python train.py --arch="preact_resnet" --model="image classifier" --dataset="photos of plants, animals and fungi (iNaturalist)" --train_examples=77898 --image_size=48 --crop_scale_min=1 --horizontal_flip=false --targets=["class", "order"] --num_classes=[15, 67] --norm="batchnorm" --activation="silu" --drop_path=0.1 --depths=[3, 6, 3] --kernel_size=3 --stem="deep" --avg_pool_shortcut=false --widths=[48, 96, 192] --label_smoothing=0.1 --loss="cross_entropy" --init="xavier_uniform" --residual_init="zero_last" --optimizer="muon" --muon_scale="original" --lr=0.0097 --momentum=0.95 --nesterov=false --orthogonalizer="newton_schulz_5" --adamw_lr_other_params=0.0018 --ema_decay=0.999 --steps=21000 --batch_size=256 --epochs=69.0 --lr_schedule="wsd" --decay_fraction=0.3 --final_lr_fraction=0.01 --warmup_steps=630 --weight_decay=0.03 --adamw_weight_decay_other_params=0
Rows from block 5, named by matrix and row number. Rows with one number belong to one channel. Each number is 500 + 40 x the weight over its row's rms, rounded and kept within 0 to 999. All counts start at 0. Numbers have three digits each.
# convs0: first 3x3 conv (model.blocks.5.convs.0.weight, 96x96x3x3), inputs 9-17, a 3x3 kernel for each
# convs1: second 3x3 conv (model.blocks.5.convs.1.weight, 96x96x3x3, transposed), outputs 9-17, a 3x3 kernel for each
convs0.14:500501528526461506508375505499448448493528483494565433566552453531536449496439476550588544484455491510475484518508483486531437455455521480442507554510485461493453489556486502428472449492504542602434532505373439475501455446460510510519460525434
convs0.15:491463453464542479421482609496535515449467458464526505595528481507481442460494464502560499480496442452518470502550445492458507495529488501471443466509435420487498508497494466472536553525478497424467476448540489536483507519530491506483457490474
convs0.16:505533580570441437494463434542491544444521424492480485502494462480479522548537445490471547499465499505508483539457454510486522500519471469431443528520460553477527509511518479418505444490436532515512547524444499514520493482489471459483434507512
convs0.17:487474464541461517502459443480518465466490474588496447545556531481535545474480538452486457458469498453507491539554522568524504534514508523459533474472497525471463508530487510456505486518493474448445559498385414521507499513533513461475441448522
convs0.18:556504523478454495477468434424553461552486496489461493597556463553517491584562503407449475481497473472566530559557477495505431505504574496492514535446511466467523480448533483460487502524477525492468462427514476553557454468485478493529436453417
convs0.19:436401460432433471500489432497512548518494468552471519420403474446504513485568515513525559489529552509434468520488488442517460487463446535529478490493488520479539515498406520467466573445490555502456481508500457503504489478520464466487513525489
convs0.20:453530484516490579437478486522535492460494625550516496458471541504550492434496510482448445467476496536554585486501526441482515484526501544539484492492524491447476530453491450458491537470504497449420469419458462509566538483546408502423484479488
convs0.21:456483434504578485444494524426480506422435510503488441517499478508467474453506467444475494403447495416432515444488461553520494440570541526534489500428441400515570511562535513512490498443529548498554519521524495467492517517526540504445471561482
convs0.22:484488609498532511522471519556540482482454493533430443397474449518448482596441497496488493479499535476515535530504491536436514548468479424489531417482571518492489428516530476545533495499499519556519485525467526430481417468479443584557465612495
convs0.23:582429520468499511491426503478483524478474538453503471497557584561503499548526413517585525514549537475483482578525565494529524466501530466489492499468461444547486517457524458520468537476452473509477464454461406420408435455561488520506457468460
convs0.24:447486533542470480531502420484423482431548521465469477527538526506426533447417459474451479464448535515470448466475469502476470512448502551468472471574447495447468527499513568456408510471418483449439577521561531453580558486475502509468503476430
convs0.25:515509544549520509467461468480497460459455403427526509496538557528511517500562457469482519489542513474466468462453480462489481452485481431458483503486451470460512450480449497445542505470479488491451553468508483474452523464508519478505512446438
convs0.26:513519481507482486498462491460572506467504519554505493566456535530543576501512448456482512507483514439474451570512533562495567553520497489536523562506517556487597502500585465463489528504465533478488467448462554504401513565552513530496498543542
convs0.27:382554455540521496521554523515452533480556520547524455406468504481522565444452531505500432453459476492414416520506474548505505500536553440503469547500391493501484470481404515504482474467471495426505538510504505454511520478470501478527460483433
convs0.28:545432478459534469512536566512482462560483535485442488474527508479444499455476538513532547515532527480509528456512495490530469488479551521530480482498471563514489502482461518484540583518525509610527539525504507520493401427450533476521467533513
convs0.29:505535532454482499520512457484460458508502460473428496491546500455458443523503528475504540496469493486452476473506462539509502574469436520533511572433483578514526502455543563499545585480476458529483512529526547519491467549451480458436506530510
convs0.30:428455553539521544478468413522554514523458502511531575463400479497511460493480394487550560496511517459475517553501520450458533457470487424548499546503600543508463467461563563555467477523496465473558485475482502503520480493452544512478455537438
convs0.31:482475533515465515514473481512477522504448489494440505525480459539440479531446504469505532443483532423465506425429459489435516463497488478553505509505487476489523462539452472509441521446422467545519550487505583470484482539620479504523445469462
convs0.32:432501507571519530602551571440465569507420479486522487470481527572547507507427488484454502485456505427475438550517470504496523492509456466529512552475448429545495527499434508459478429435418462470519452563528584585518493459515564524475524492480
convs0.33:555522464500495501476469492523507449469501498492476470443542495481515507536532539477424469523500539473455461460427514437454466550464455535436492516471504525431465566494513570476481490476523521481440538450506569446486457463467498426470532517492
convs0.34:512436479550512480568563466553543459450534489495463480498516536509490503457499546557495468504505463492514530454499513488508475465513467581574552473529492530541535393528483404432537475450505471502542532444550457489461553514595515482446530472483
convs0.35:512521490440543508540491511524543531438538479525540523553480475558453471552482586533481472472454467433491449518463486514450553494505503540452456508450454522559440481495510498498422401557464446458471449511476430583492489499527465496515473511481
convs0.36:542557490537569473556507497595503485489502489547506570462548457437456491534486493533507497490534459486444505524477494464472516500494485558515451531529499498566534441510479496519454554450479510524513561464444451466562445517497473491387520445475
convs0.37:522583479485448454457506463446442482512402497543427432507476522487552509543516546500506482509528511439497494504538527464482554457497495495493506497501479385458469496483526576457504483499524425552476505455483495513488452497448440501427475485507
convs0.38:441533479458536447554537453461437510525554616489525555469496549472539474474439437538500527434496485480457465468536501529542489549479485489487470507401416466516547445462483482445487564568514411464485518434390496491449423444484462508491506465512
convs0.39:510478496479537467496519492502502442496502428514498517489527466519469511653511502503513480522481535475525465511476505434514556478511524507460498474487552520530642449487527461435475540502520539484460447491538450499477502431494588507452453477497
convs0.40:497513558457431451442479485392504476416481473486471475511470512506518484518505460494527442446557489471512457535495516467494486512521456495472496492487536454452571443533520492463507536503454468484481466562586484535530493529474444489491468533489
convs0.41:551448478549474575437444427469516563463414533502572512505529456490492467469461539486488519487487486464487466511470463468469486452452538526428477497513531521572492564555517516479457462570552547541546510484511571562556494479484519467526513530476
convs0.42:554480425531552556537532551437491537437443472504574515391492425544511466628476504444511449475551476501470487518478463519500518540540496534444453461469458411475477510430532506455480437540518473495465551484500398561524527465477485431448477542445
convs0.43:486508516510486454491520488431539472462459448470517446522559536528541478555548482516505543457473525461479542552512489491470397478489441529530459527561506555569435467447477496484447525460502495473427477458452518426449477456484457492429425441462
convs0.44:484533381439487529465484541503490559476525553503569505584515463515428492539516542489485476458524543508560506490511490555549493448501528510492537507522497589595483510518447463481459495478451512553555476515494448542588472488537492532514476574546
convs0.45:500505493519517472512477456559477534483524547510459522489452462484505442438482559517537543509497482489519503567549506451507490521484506459493468490495478448469453481510449470518424461504455482537503501490514526461464450459507548475499528471485
convs0.46:499467507425534458502476508502551433572510576561527557556538503436553489527510440431430482494452452455482461497479416496526459478506442497519471460457570538535517525530439487502472421487529529504458459457533505513520515498460454467488434453514
convs0.47:522571516463496456528529415471491494440518497454498544500486492552522427506442494480454479469427521563506482462481494489477465579526499440490491513501493621406515522547539479522543496491440487514476500511515534501464507455430452478488510496471
convs0.48:523480476508472531524491515484457504532520527492520523474490441425474459513485501506536474496505468515482491545472433451483494542512482475442481553508491470455455512513544518491492529431479487466445471541560517431441515530521503440424561573453
convs0.49:506498445498419510497449474485482458542460446409510457543468417610586452469523477498538583540530451535510426478520469529492472434522461492418482500470524538530464446417563512503525517480481482494508484481522518522512526433511497518527566581530
convs0.50:562524480448496472512526484475500500484497440486468432516508487478425472475564532511480478494522547549540517450461477473486504455449500461507471485498490426476437559519487468524483465516513477501502507489489431536530511516484456459483498509485
convs0.51:508481563461476495454462546477477456498508431462496448446460586421561546492563506482527517514494551455513496496463514464449517488489466491468489465509509496528458533498542478451505475382419529498442474492544482509506531519531503477510487461461
convs0.52:488515462452535488431534452454522602388531543506514492480507497525524497520451537465516482545476502550474433472470459471512468508459513544481426504485518504503516455524576417454539484443502519507519537437504442462489507518618527455474505472455
convs0.53:483480444448461462423482455441474531450562548409539561603534509574539556494487537506513463550479469492489525449510591493487536488497474483495564525461479501488492502489538482465523501504517446478551491523519464528559498483547559462467558493468
convs0.54:423492558489464534519595559441540478606447456495454497523482475542480483448395487463498473479519467533557550525448480462515539509492492448519583472540561479511564472511542502471501508500476416490496486486515479526537444490508482491436475442502
convs0.55:474603540457445446456437486514460467458544501529542554561534553450515549462516403487502445444440563596508424505519463573449510465464531571521475506513500511473505527541490485455528558508522451528462545513513491489503483425499457527535565527551
convs0.56:540498466470444479434503469532490484505488473530532500581550523520529527479511578538488474528433465557525493496449447522465505503433454446424494440490467479495456507448469462526508545501499546548513540512522456474442518470430482594510575581599
convs0.57:400460466447443515546472477444435486431447468429528522525407453509453446470531531451493494460480539409439550503471485449498481494532547420490478460507570512469514467481481525530454550547484458465518441453462545445559532507520493559460605550505
convs0.58:496526506451510487456490536518546493452434431497530498482491492566531529523549413539483546472471452495504495510526484459520497466575494465544551399447463457484603489542532473465583504450461522589536491475475451507557488530470503531448516468496
convs0.59:517429498539460577521431444457486503423493487494423457538500466506425460441456461510430513539455531476546517561509513454509530505535471444434457553491474518509495382451475535445518514514487486462464499465459504509519526479438509520502504488479
convs0.60:466439501520555465480502550486531566473470480413504487406516449482427516454506553465444471444524473482513444456519529475546524469463526456499502512494505505477483545480486515482506507507463636580461503573544476523491480491483441499555455513479
convs0.61:550509540544467485509509529471470545550535521479503594493500473494527446555532567500556525418466516490522522483532526475555494455551518412503528418428559425449551451507516525514464514518510442532563491547489471526528438510507492503559488483554
convs0.62:514483441529555449494457586502539564510458565514484410523581547474548481526525473485441415482480448494515574432437538458450479493500460453514516500451459502497473485554518533497491581478485536508489483514507494558530447555534484484470450484495
convs0.63:420484465558474480493517528499456485481528512551556544437513432420428503507550504522485503435533458547538498440494516503550534530513475520534485458496446507509469512478456564513489505595508481516482464485526570549510512511430527519499496460473
convs0.64:482534446520469457538492505516561466478468553526520499525542495528500505477556631510517603548568529534537532464490552484489511498470481490433509529501511537448465472518505530513503488525550483557474565538500567488440470509493457513555460568525
convs0.65:491533514550485507484522547523481538507404547518525492556514482468507490505385397472489409456490445516498493510526519571483540579528519467466455484527511551499517496469473517535497568468573506511456442459505520527455496428445445505538470579513
convs0.66:492550510432533507369531487434531537493438507532473437523471493454498538481506567463462536478468483488477467466459504471505446496516467522519493465490486503570464553486516437470469484465555408409426546476489491524515515452451496481500501491511
convs0.67:543495476457472530561480511461462529539476533455519513493460455481501455490519513495442465470461462541535508527482454483497505529465471501473410554501460540478495463460499518494608463541505484509508488503455547537455524522496540470436468461489
convs0.68:520412490539463468548524449508555415494530481450452480558455418515451585493590561548484496589507542404475499475517410508475544564461531517467507526517446413442473566527489570454420509436392420478522525520520550534544502436473528487487531487462
convs0.69:422453475484449496510517498492436474453512509535543487456498500501464469495472513534467483494484475552411450504544534477511508564612552443542547581501531466475461511481580538490559540484500497545492584473493455488558457516515479502530430447593
convs0.70:449484481555481460529524502487514609462554558444493462546504493476433471542522397541524512516492511488467478545493483480521502464466523580508492493554479440503508513503588457477494463470510518511537420515516554482500537438505500540522564412547
convs0.71:528479508468468593468473521421470489457453402433455422529498464534521518530495512511588534488537578526542481535498491490477546475456473541499536502549480580517551532601473479553467492523531526486569468525575531501542565463514503499474562492453
convs0.72:495501529394415432439460442537603464446524523452472532483515522403426485496508503480498481440485534473519456491535508431490528425524503513532511436521494413501467426483551501422461498494442534565539543444425487516476457554567484444520465464445
convs0.73:553408468497432420487435456481527468476495471504546497591541495541475534533462553486508460518468459456460467466482501478437480503521570450467477476449514472445506514474507457451523522476535494514516549560461483435471479509475543543500472473500
convs0.74:530449466526476504465488466483487451521499549593432474488526470494468501545505511435518522514582558430448525514481548493504470462492439543539501460506500513519525590432499583479461437540461561569565455488445455485555471474499451458445499470530
convs0.75:492483558533402438444509417520479572530528546491506555505389528505469463464514540500512464532520451549507480478522524486539484521527521561513544517507437483518424452505524566436480542468488535426552503525464532563399546478463471487582476530480
convs0.76:544519522426485515483512457457524504522435434540542545574441478471428410420449472490441527446460534503575483465498515464452475496510448535547573531494485452444478553513487491450467547527476454429469465482530444567502477479502437504528443449533
convs0.77:499572494502496559488493476455467444516453451488533511540459525597579518475506522546499443525494522444540542512468402487495480495496488517448493502530525483525487475503542505530570401471471518481484482549487470533501498507431502485515518473496
convs0.78:579486501477563556514552453565456440516476541509495528465471533469536561456469483467402513491395458519474481468487497521492463521521411534486505575461433516529517546500488508515422526572473571512480491462485538468537508526490479466540551522457
convs0.79:542481473476477583506501535464504507546554478551545455433460488493450489489549509549508467457495465452399480554484486574550529484545493565538507518494502485477549521472490497481510505508529566526487488470467501471489496435488499505531482459497
convs0.80:510517515470376417575457483559471515516531509455475577436496523529521443495468467515473530447516490492507469508495524478489467481537457521524479460507521509498480468487460464464450499525527519496559514504481442435497480457487465532507571508525
convs0.81:563603505538471507580511490508577522498528535513545533493407459486496443475416489454448458489493480533504506471435469469441464546429485469506509475447467491441445486432452499517545435494531429375506427468475518448496487479459432506524482532501
convs0.82:464421537463489504479524478546571511491471532465479515462591505513532509445494485440467498494500484498492495543504436516446509449553491485533456462477428462452486482448473466466563505490512458459413457454522563529558456467498464455473555499512
convs0.83:458584515505529476402505486433457484482512559517488529572559542533515492547488475513529455481483464461395528516485466495553512511511449487499449471507430446471487508459533433495508544442531521494489513504480504541543588600480534480480544443513
convs0.84:507470433464476525500493550555465424479492544544471500449453456516480491530458570503481469485497441483493519420500458410487578467470519578496498467494458567505534465512435465507548502545541496440476513466540479538505515475466413436520521456526
convs0.85:504504490515493439609515448552541406461465467478501439456509487443497497546558462567484481486488507461504492487486510499461435486502507462467536472391483535455430462558400504431438494495460512456479533455492533409463522531458478450495479496522
convs0.86:460451443435403448487486550533488575568535458521506481455445512489433490452549568552474481474517489457447476485448452506491461538494472506535516472522531479501498519474528459434513497501515527522472554527551535480481565480482443481495524507467
convs0.87:503496427458449531498456467502458474501494470423477489505443582504601520589523473419497487463514502496457571456492495475457506510443452568605462485512513523502440513469438460479466488450495465516521454475513492540525466415465436531436492480513
convs0.88:544495503458485472500482442496543447540563453484420450492469508467487508388408518539485490456500457454399433543495432482516524506503458522547544494538436471461459458500468557509443415475415527577426525409423458510389460484513488516431499504549
convs0.89:440493516486482507501451416533602508523457479492496541442486521467502437464520512482475532484473505485499584521533582532511484498477487461453525540469515536454470520408463577501482514497471512508514568545450461460453488573558489527507462452459
convs0.90:563539444477474502502448550548553511450463461619484508488545453474512487469496567430470493533500503473458465542503539497443490445494483610487503475489500540425482528414467470453509513571489549459400484439496407520540451542456501505516497543517
convs1.14:450449463503517478530575489497467555467532563537538481523583508494505452478500508452477459482500536510483577595561488513447466470497518511470543536500483496474510480500408497466461510470516488472490504403461482554493508539517465475501525542462
convs1.15:520500442428463544463433509426465449491421510414473458475447463509438498489552515522429484382452396517474486524519499492497540497491539586563602560508523516587573524440485510451551451459506581508519483492494464530441470529541458454511440448507
convs1.16:515492420507494479494504489580519535566579466481459471557453442530418455504482491509461556531525550451551549527522490552546504499501557562496487482504468486482541513492550508504522432527505494595504535466538443405427586509467498434483519448539
convs1.17:491497542439543517510526597545545485472447477538481470410489527475454514457501478458576567518552486509542516499561454547523460553544414524493561542575526543533534540469525432547592520597585535514582544523564565536560471584507482493441515561492
convs1.18:453445429527523558519513529471454452467534478481539612442470431513520538443512524465438444437495568483468507468484416479462493488485540486449481480514492503604435525571474540478526569582496455466444532506442481448424537482522506474526510539521
convs1.19:473579565503513574499487497416562527489408491434504502445546460474524548540497470535506506583522481511565523480522429477498445488470531481465444434564561454573479471535551529512455467546525514562504545603506564500469507538495497538557496496508
convs1.20:558484529490455506533492553542448434438497453488485529483550529530575577501497499499530501547600538526447433470517470562550555505487470450470511512573418416490609501542485431516488484525427453540462618546485481517486517464482467579568496487452
convs1.21:551502471556522540519496577528487507518461470484517449520478550444506554535535465529508509497515561546624590525512543589550526434492545592536553473451501499530515454466481569395505428474475515517517529536518567481476517484511496481481568469518
convs1.22:508499485519528460591523499455460540432474479485448515541457509492506461502465457494416506518475517551391519604558476462564543473560457476548471428567462496462519464514506473509487476471448451474475513495473521476547513558482494488482515438564
convs1.23:469488533536539529471508556452463504491464567500456524448455497406495558507468439521466458537496567481494486491508500514514483449473526477504478476498532511506486461499576439556469511502532523490495494479432418516524469482523564483534507462540
convs1.24:507535465464520531450486536539502556569465470529478518486460449589515564417567478500430454531520547490478470497471493444527539530550527475492517550533520519578463484539505569539569580475437464468535524508508464535459433546552435494495452461472
convs1.25:503531485530522454536499457500542496508501536517551478489417434501497561445474513486459450509491471550543594555473515475519474475484515490550560554581490436456447536497518569479556545540555503493494539433535477510496456463533564522499534502511
convs1.26:499433486525513488531510501520536560560539495446529457420487493480487449481506512472491464435470532553505510488494477532451486421438448451469500447405424412466496449534512506485458414467456602550543537553512538565540434475469458471504434475438
convs1.27:501495433437515474543537540472508534507476525498523558497514447461549442435507514409527537532512479435508551427464482514423510447441460585468478480500505502537527522456504522506448502510563530475601459530568514523477485438462505477529545522540
convs1.28:475512473519428450442451471469471491541460428479493420561435425463526505496491515453562491513545472422457508501493500416476448506496491529478481519507547480498472485508525512535546410528507468515502546524460554493528531475433598478492571495523
convs1.29:487558491471479484563514487598458578458504558545512568455448513476494400442477495454512503466499509575459527483485577488548574531519494540484464385531478527576482467502413496489482475484450470588483432486469486531540530540607475513486497471512
convs1.30:539476506461478488538505549489519503463499440575469523500543539500460495547575507496447415467503487424430433494552537560504552507494426519438515483453532533536525568510540545533491549452542541484496464498528575483508490525507515503493511416524
convs1.31:509521465491520522541488541553546484421544467465534557570483550450510508432502498519479519486444477538457503552546540528499563518498587520515551383507505461513501543454555558558549580561528516515516547566502482447460486445493531506496571486498
convs1.32:489507400544547529398456455527567534521523580509471498489478457495484469527530515524484513505533498503529573436516550494499539499549543419492484556468512499528518539545521417483507515521501469470543522514508564556533477502497571506498407491440
convs1.33:519437506497526542546505498522531579507472485569485503439436429483456548558548469415555439501426551583491449618523536517499493500501484469513443504508507533537496525514497508488451492471541488503461551506508544564510505398493510571497493465558
convs1.34:527502463499552490495491536492515485507526532465576491513516563458512532443456429488412520475598518519524523523566562529507551504532569524487461550449569419436530457545599526540525559500528482502612500475489476412482494496523495575483417521479
convs1.35:430575508492491529518499505510542445476446540484480514507415422535550514511497529498542586530487587541586593504523524547526487567507512511522480523570489503603503571522475548549547505516458555457489489476453577535559467519478502549524582521491
convs1.36:464517496488472482474499464582427437515479517552559468557522544467514565427471466471461551498524458511466570474422501473492524508443483417518515410432468537441540474443391490461483484460485461441528442512505486514462536469502504508498662546514
convs1.37:547518468510537552471453497484487444492487519498470452504539485486542559478570488504460489458532513496530518512473503469441518509501483467486460457477573521496573510491472512485497551460558517484476556500487545454446522489486515526488491571517
convs1.38:491461548516521530497476484509484548462528479511493490480453494496477451575527530490442549474538533483479479411500474519513456536503576492543490470434569494448535452508504420487530452524503531531460520517522619499571470510477545547479515518460
convs1.39:516484487530473513455519489516451488530505480561541547537454503516507504520522450535534568546432516429456487510562525522476470435447503579472473469557534464505512531496516579470515569403514524471459503539484557471547553421501525504491535518549
convs1.40:570473488574439525705480440578461559545450497531482482492589564497422472490478489447517437502517537535529463477513456468425445407521467536469520478499517520465478497489591502466473491523499531458464502471391494410469565578520489480447517518399
convs1.41:528477514501518478510539500501493513514496570536431557493436549523515516486487482486509530474497462489502521546517528505617570581479495478540408481456514442535520448508446468473492484514519508490494532478447453501484518520452551538455507498458
convs1.42:498446426514554449482557566522461560539452555542491489501465499468507495513443477523477556500527475581524499380531448539485498508477417445513494465474511493525482544510511501550462467496501533541451504487529449514525550562428596457448531479490
convs1.43:470459549513532528456516470521494491517524467468469459465474513453485462477486478529459523523536508540524456531522496527523505560487498512605518445474519429477526547479559565471527497481474478579437480487474553536519524511507520506529534502480
convs1.44:502442475511490536486560534528519498491459368502510488429439517451495466484516436416472535443582576547522541540507572492471453511438479469402543422488433536475468487552535543555500475563472553574485441436487534450451518513468492487457420511514
convs1.45:587499451450479494580473528453440459567479502446536508456470554485535499496480501565584519521486536523432470552479451451466494491481499545469523475527498577481455465513556523535554475477487460501476487495504450519512464552506514497514500562491
convs1.46:469500515501497459512396488402581501542458480464469426487539524524452539490542600559568504530480557538502490553516519541451459457509497613570516531528556443406445505581500530492426492493559462456454434532485450468494538464564494525513514477503
convs1.47:509490544506488483439533470522545523499535473512504496435446454518507524567546515437502466498440490465548545544540486465497518455471460476514513442507498460496529540515535499500438514482536477505445507485490506448484444558540475543518508496474
convs1.48:473452509508506541486482499503425520540504464508456519534538514533516483539503498499511487497528433524508567538469499491413447498555504513528533564567536503506546579483520567538474527489502472505453462487448541555502466558528500541535502517487
convs1.49:517483459469461568532503539443519449461560566439517528479500456540487515502467514454473487484433536474435521509476536407539473416522447532557520503488453504461588590478539446463518488468559516481523513473514557444482531432500504474511529514466
convs1.50:510489464466510545453460472458511477540474542607528513520466481517455479491515587544491527527539513536529425472498468524479418506520463482529494500576537495514584536480457486548497500442421464519499545494502469561493494522443436454480481506496
convs1.51:545554493516508544481522410539480506549443466492447561491518511523440566461443502581510534544478447440485478538487494508522564507568510474447556455448509514434473542553469575519452574492502579495562501527504505551478443470520495475427502460416
convs1.52:485576477476519547504488527539523589484468536480471469515542466494499504537490415455491535474565521477486545551586624523557545529556475488528529486540453495516507483488450446560456469470454540547514511496551528478457542496534479477483469538476
convs1.53:469493562505490559511446475355489459466531442498515540442455493534485497508487416539580513473462476439506526548550518424512518488513484476500485489448537544557520580471534504500543492500509498464484454442467465461478449481496499478503471482500
convs1.54:522502489544468464434457402530532518478492502489500475494492483490436472476520506517507445527441434490487452531508507523588484591530445427484511519548552499484498489539497476493515501535477457501478494465402533540559469508489530514561493512567
convs1.55:480490478487469506537505509591569368485531498473497502457477451555580444507535484517451525461539473532484530528526533449562497469556504506559448567533481425443464488473464504495525457472454484482519490547455476451465470474449488461457385523517
convs1.56:495502499531474454475461486449449551481432522539482475530497544510482417478523471503466465490504435506450448569518433497504499464493435523527509445516486513498505483432511473512474506552521506467503446503492494495496525561528537496494465479510
convs1.57:484490466496456499455527467444548507452521461499539496558591477517562568472472469518466448517590487515577470519497499547510521593433481518598617505519480505472552588484455531500466510523436512462573466483498501456431478473509445471496487437500
convs1.58:476538511533499486486475437452548499483500453531502457544539560425569525471440530568448535492521550527440509482495438541561446509531470479542464514557483544593503466498511511554523477516499419459482499439518498506499478494543500596475475527475
convs1.59:459513498458484550479494532490511475504531448538523490505483529522535518491569533532517478524510472522548535469480488573516551437492490493495517428463477534585571520463523545494507485496552543512474457465518567437601481542540506500557519549521
convs1.60:586542476485513504534487502499544529525507496484519467535528532501520493473500475481549535465462535542519493535616428584470403457469402505513529543535478502468547506464518486397518556534494484479449491504492450516491467565472525513513469506491
convs1.61:482485505538501528528526521548474461508491471436482470581484426551507502438500450529548475428482424466462446405525462414567478507515532555432470550471486512496519589506490525523527521515488443496486450388518491467462521457509544429497468440584
convs1.62:424477434450517515457479501467467434519530478450515546503504514517491523515451524501502473545520524544511520523495557427458489452437462529518580556552589546585574436435470443453458402477439399462481439492490451564435476462518494511527468523479
convs1.63:533433464532461519532459495529447461507495550475490513507460458548509516579514504470564464448537504453551523467535504445450452562506517503444484481463481556533468522511490469488448495422454498487545499453518564488525482478492520512478476448495
convs1.64:489535474440481510454470502463447437520511466443476526585584516554563439514515440458487561520467524448526494540472488582508520492519448441466563511467497527467523513555528488494484491567473524531514476486445471427497441493502460507475411446492
convs1.65:460490492507517507468479504460502467492461515480422456470451481482493486459543492503466491459464448473465487474437481502443464496547576451498522506593484466493532430500484518522573489480462476525451568526446425528446488499496449529495501559482
convs1.66:552510551514608497457541567492461553482431471457543508477492513492498463460464511483510486582546549460464479499533497521465535488519535561464485552519534503545481441517476466492426495458471572551474507479527479528449509440498478472561485445482
convs1.67:492511474517460494398611505466542515534510485431469548436522520543524545542491452474507512520511539457472575464517529570494527547518596500512507493451436456550475496471422489492469583586504392524521465517499500523498493488566593511506524460511
convs1.68:487511602488483455526499500466492412446454469511463485468532570509490546560537473494489462469498517496512492492537516489492515514550527509459521450468542487521580468495513483467519467484394499500473530439464526491497502541541475452484505549423
convs1.69:534534507543487577533487466502566492519502433521488507507516480484510530447540548509505529441507453601574582477453469429494529467496486624459573452523516494397444478445497498552533449462466547507457453427506589506529570563460509505500477516434
convs1.70:519526459488476413526546389507548529481459408549482480452489509471425547518536460493530483530533468504542460525462482546550480496497483433480503498543563491488484496442530512461518488489479497520451531448465503556420493577575493534553517518446
convs1.71:564476534489457473459523504519453552456520554572437488515529522478497463437440553492596514508521500420503446546548568503466507436446467472487463502457445546551402495510588494532547556497488524500501474472567472446439507492500546522491492460560
convs1.72:449542471553565536498480470536491511460594500549491597469532473499587466492499527587505603543474486547510497561621530586590527463482525486536489576525482501468511562511559531538558537517508497527409502553415387465442488440451522478542577537545
convs1.73:498492480527529594570514506531404558483461571464491552530485473575533560556515500512473385477475514478461482488477486463495454490433539504572579464500479514475419501530470491497432479509518554542533530507557548511466509515501436450487525578556
convs1.74:458452509495471486475525501560507587504452517515514524510444570462501456513522480508481463454468440484465474502541463528518491532541443459465509476564419499559467540524479507547513530482577622439459424488540430524474442458513532531524494486542
convs1.75:498509511474485503510483492528571458526564467543541482542482460527476448536456492515514522464501534515483446483575489540494518445539500469489462531495482479477541469480458483455520454467430445471444504513463510451480489519535534479519463545505
convs1.76:428480398558538487495523445508431492481472527506457522501481497503563493575465516484449450479487463503498483443489468462446517524497500516496487502571536498543485499447452524492495521442616459427617568520438460380465520442418501504453557493493
convs1.77:518487530528471443505501509531493574493529506522460547461539502496477587509567545476497500567529502555540498552542556496520508495440486519478571465515525468454483537479546436474433541457513491514517535478574534508476493502505487448463506495483
convs1.78:577531440458512498528438573452504570545457474538543494558481497537519479523541529539525559516478542485492448478437530469560558553448521515520455511451543441502515454459454474538524473527554516512457450492452448532491414483475520511446500504467
convs1.79:486490490539442504535422432493484461517505474490397450548521481452522430502409506453436482466533485538477533501484496496435516484509477467469533504490502416459437561484461457464461495505496473540533530482485517459456523494466447482399496523458
convs1.80:500483509468527524517468480417502481478534467433530502438422490551501591425564648475540426532444469388454335505540577471493517520409507461505482497481522557505554545439504522472503563475511613453535491474466489507462426454488553486539475522542
convs1.81:573478582507466526432453490477504466418507524453510476504487501448523584499558498512491537449483478468510538510526581483449567511423579455542473551504478607593498554499581443471552507556540554518519545486518582544538449553507526535530456486517
convs1.82:534504502550472531520489586451493474519507491503502465494532513479525435547562446460468511432505506488517517459518543519559522521517571579489553486493489500514553482479433551539474603512466578438534496489494483434495486512519531505559505499483
convs1.83:577541558495555505492543537550469521498427458512479505472504530463525498388467467565538575484478503528448500542469465553474490488514449494501577476564523454489535523503513553513553479521537544393465513455494508466469598526504507529493497493522
convs1.84:554461465503527421508472479498444437404504543588537561477418455466535496523454499584443523443491485517493489487524540592491520608491461508479600523502497461479540521482522531468545514492507547445579476501576543523468525529466569533510498505517
convs1.85:497514600467406528498410516506561525506483534527455593463553562520500501489487439472478561503507517464382472463483467509423538500538588572503455535572495544490516433506527547562514488537492520505571535537643470533474488480448563484459552552469
convs1.86:527516475505448455484489439450405410406526445431496520520533507469463535526522505469521541517506498455535499469519513497493525477481508512443463488491449445459516544479572538517530563529523446508513440504477465455532478493554502589514440467524
convs1.87:435510479553550578468542575457537536515456466532469462551451442499444557481475509562533519512556544508515424502517431502488455541486522468440472505456484547550544505528459544544512453434410505565563561566459457455494497492486489507480514477460
convs1.88:526526503532453478581493576541500530524522509561558520480483516531573508459457497511513573513504474467526457553529504494544493508504583545506524559555583546537536538521561464494548539583556502588548507493534489479500461537519517549481526472462
convs1.89:481504574540455460598490535520504475487503516495517557512442536477551504516558535451479545592557447577493434476512539540465513507540551517491497480548510492444449489510523558461580586503531537461588501517536513485453456516541449568514487477422
convs1.90:425457477546492488461527498440417463549498495506412475450558530501547525544508578480469541525445485571467509486502489515502510455513469584466531529472513466511409572469512489510479514451463478494506442462484509515512543487426526483580534548572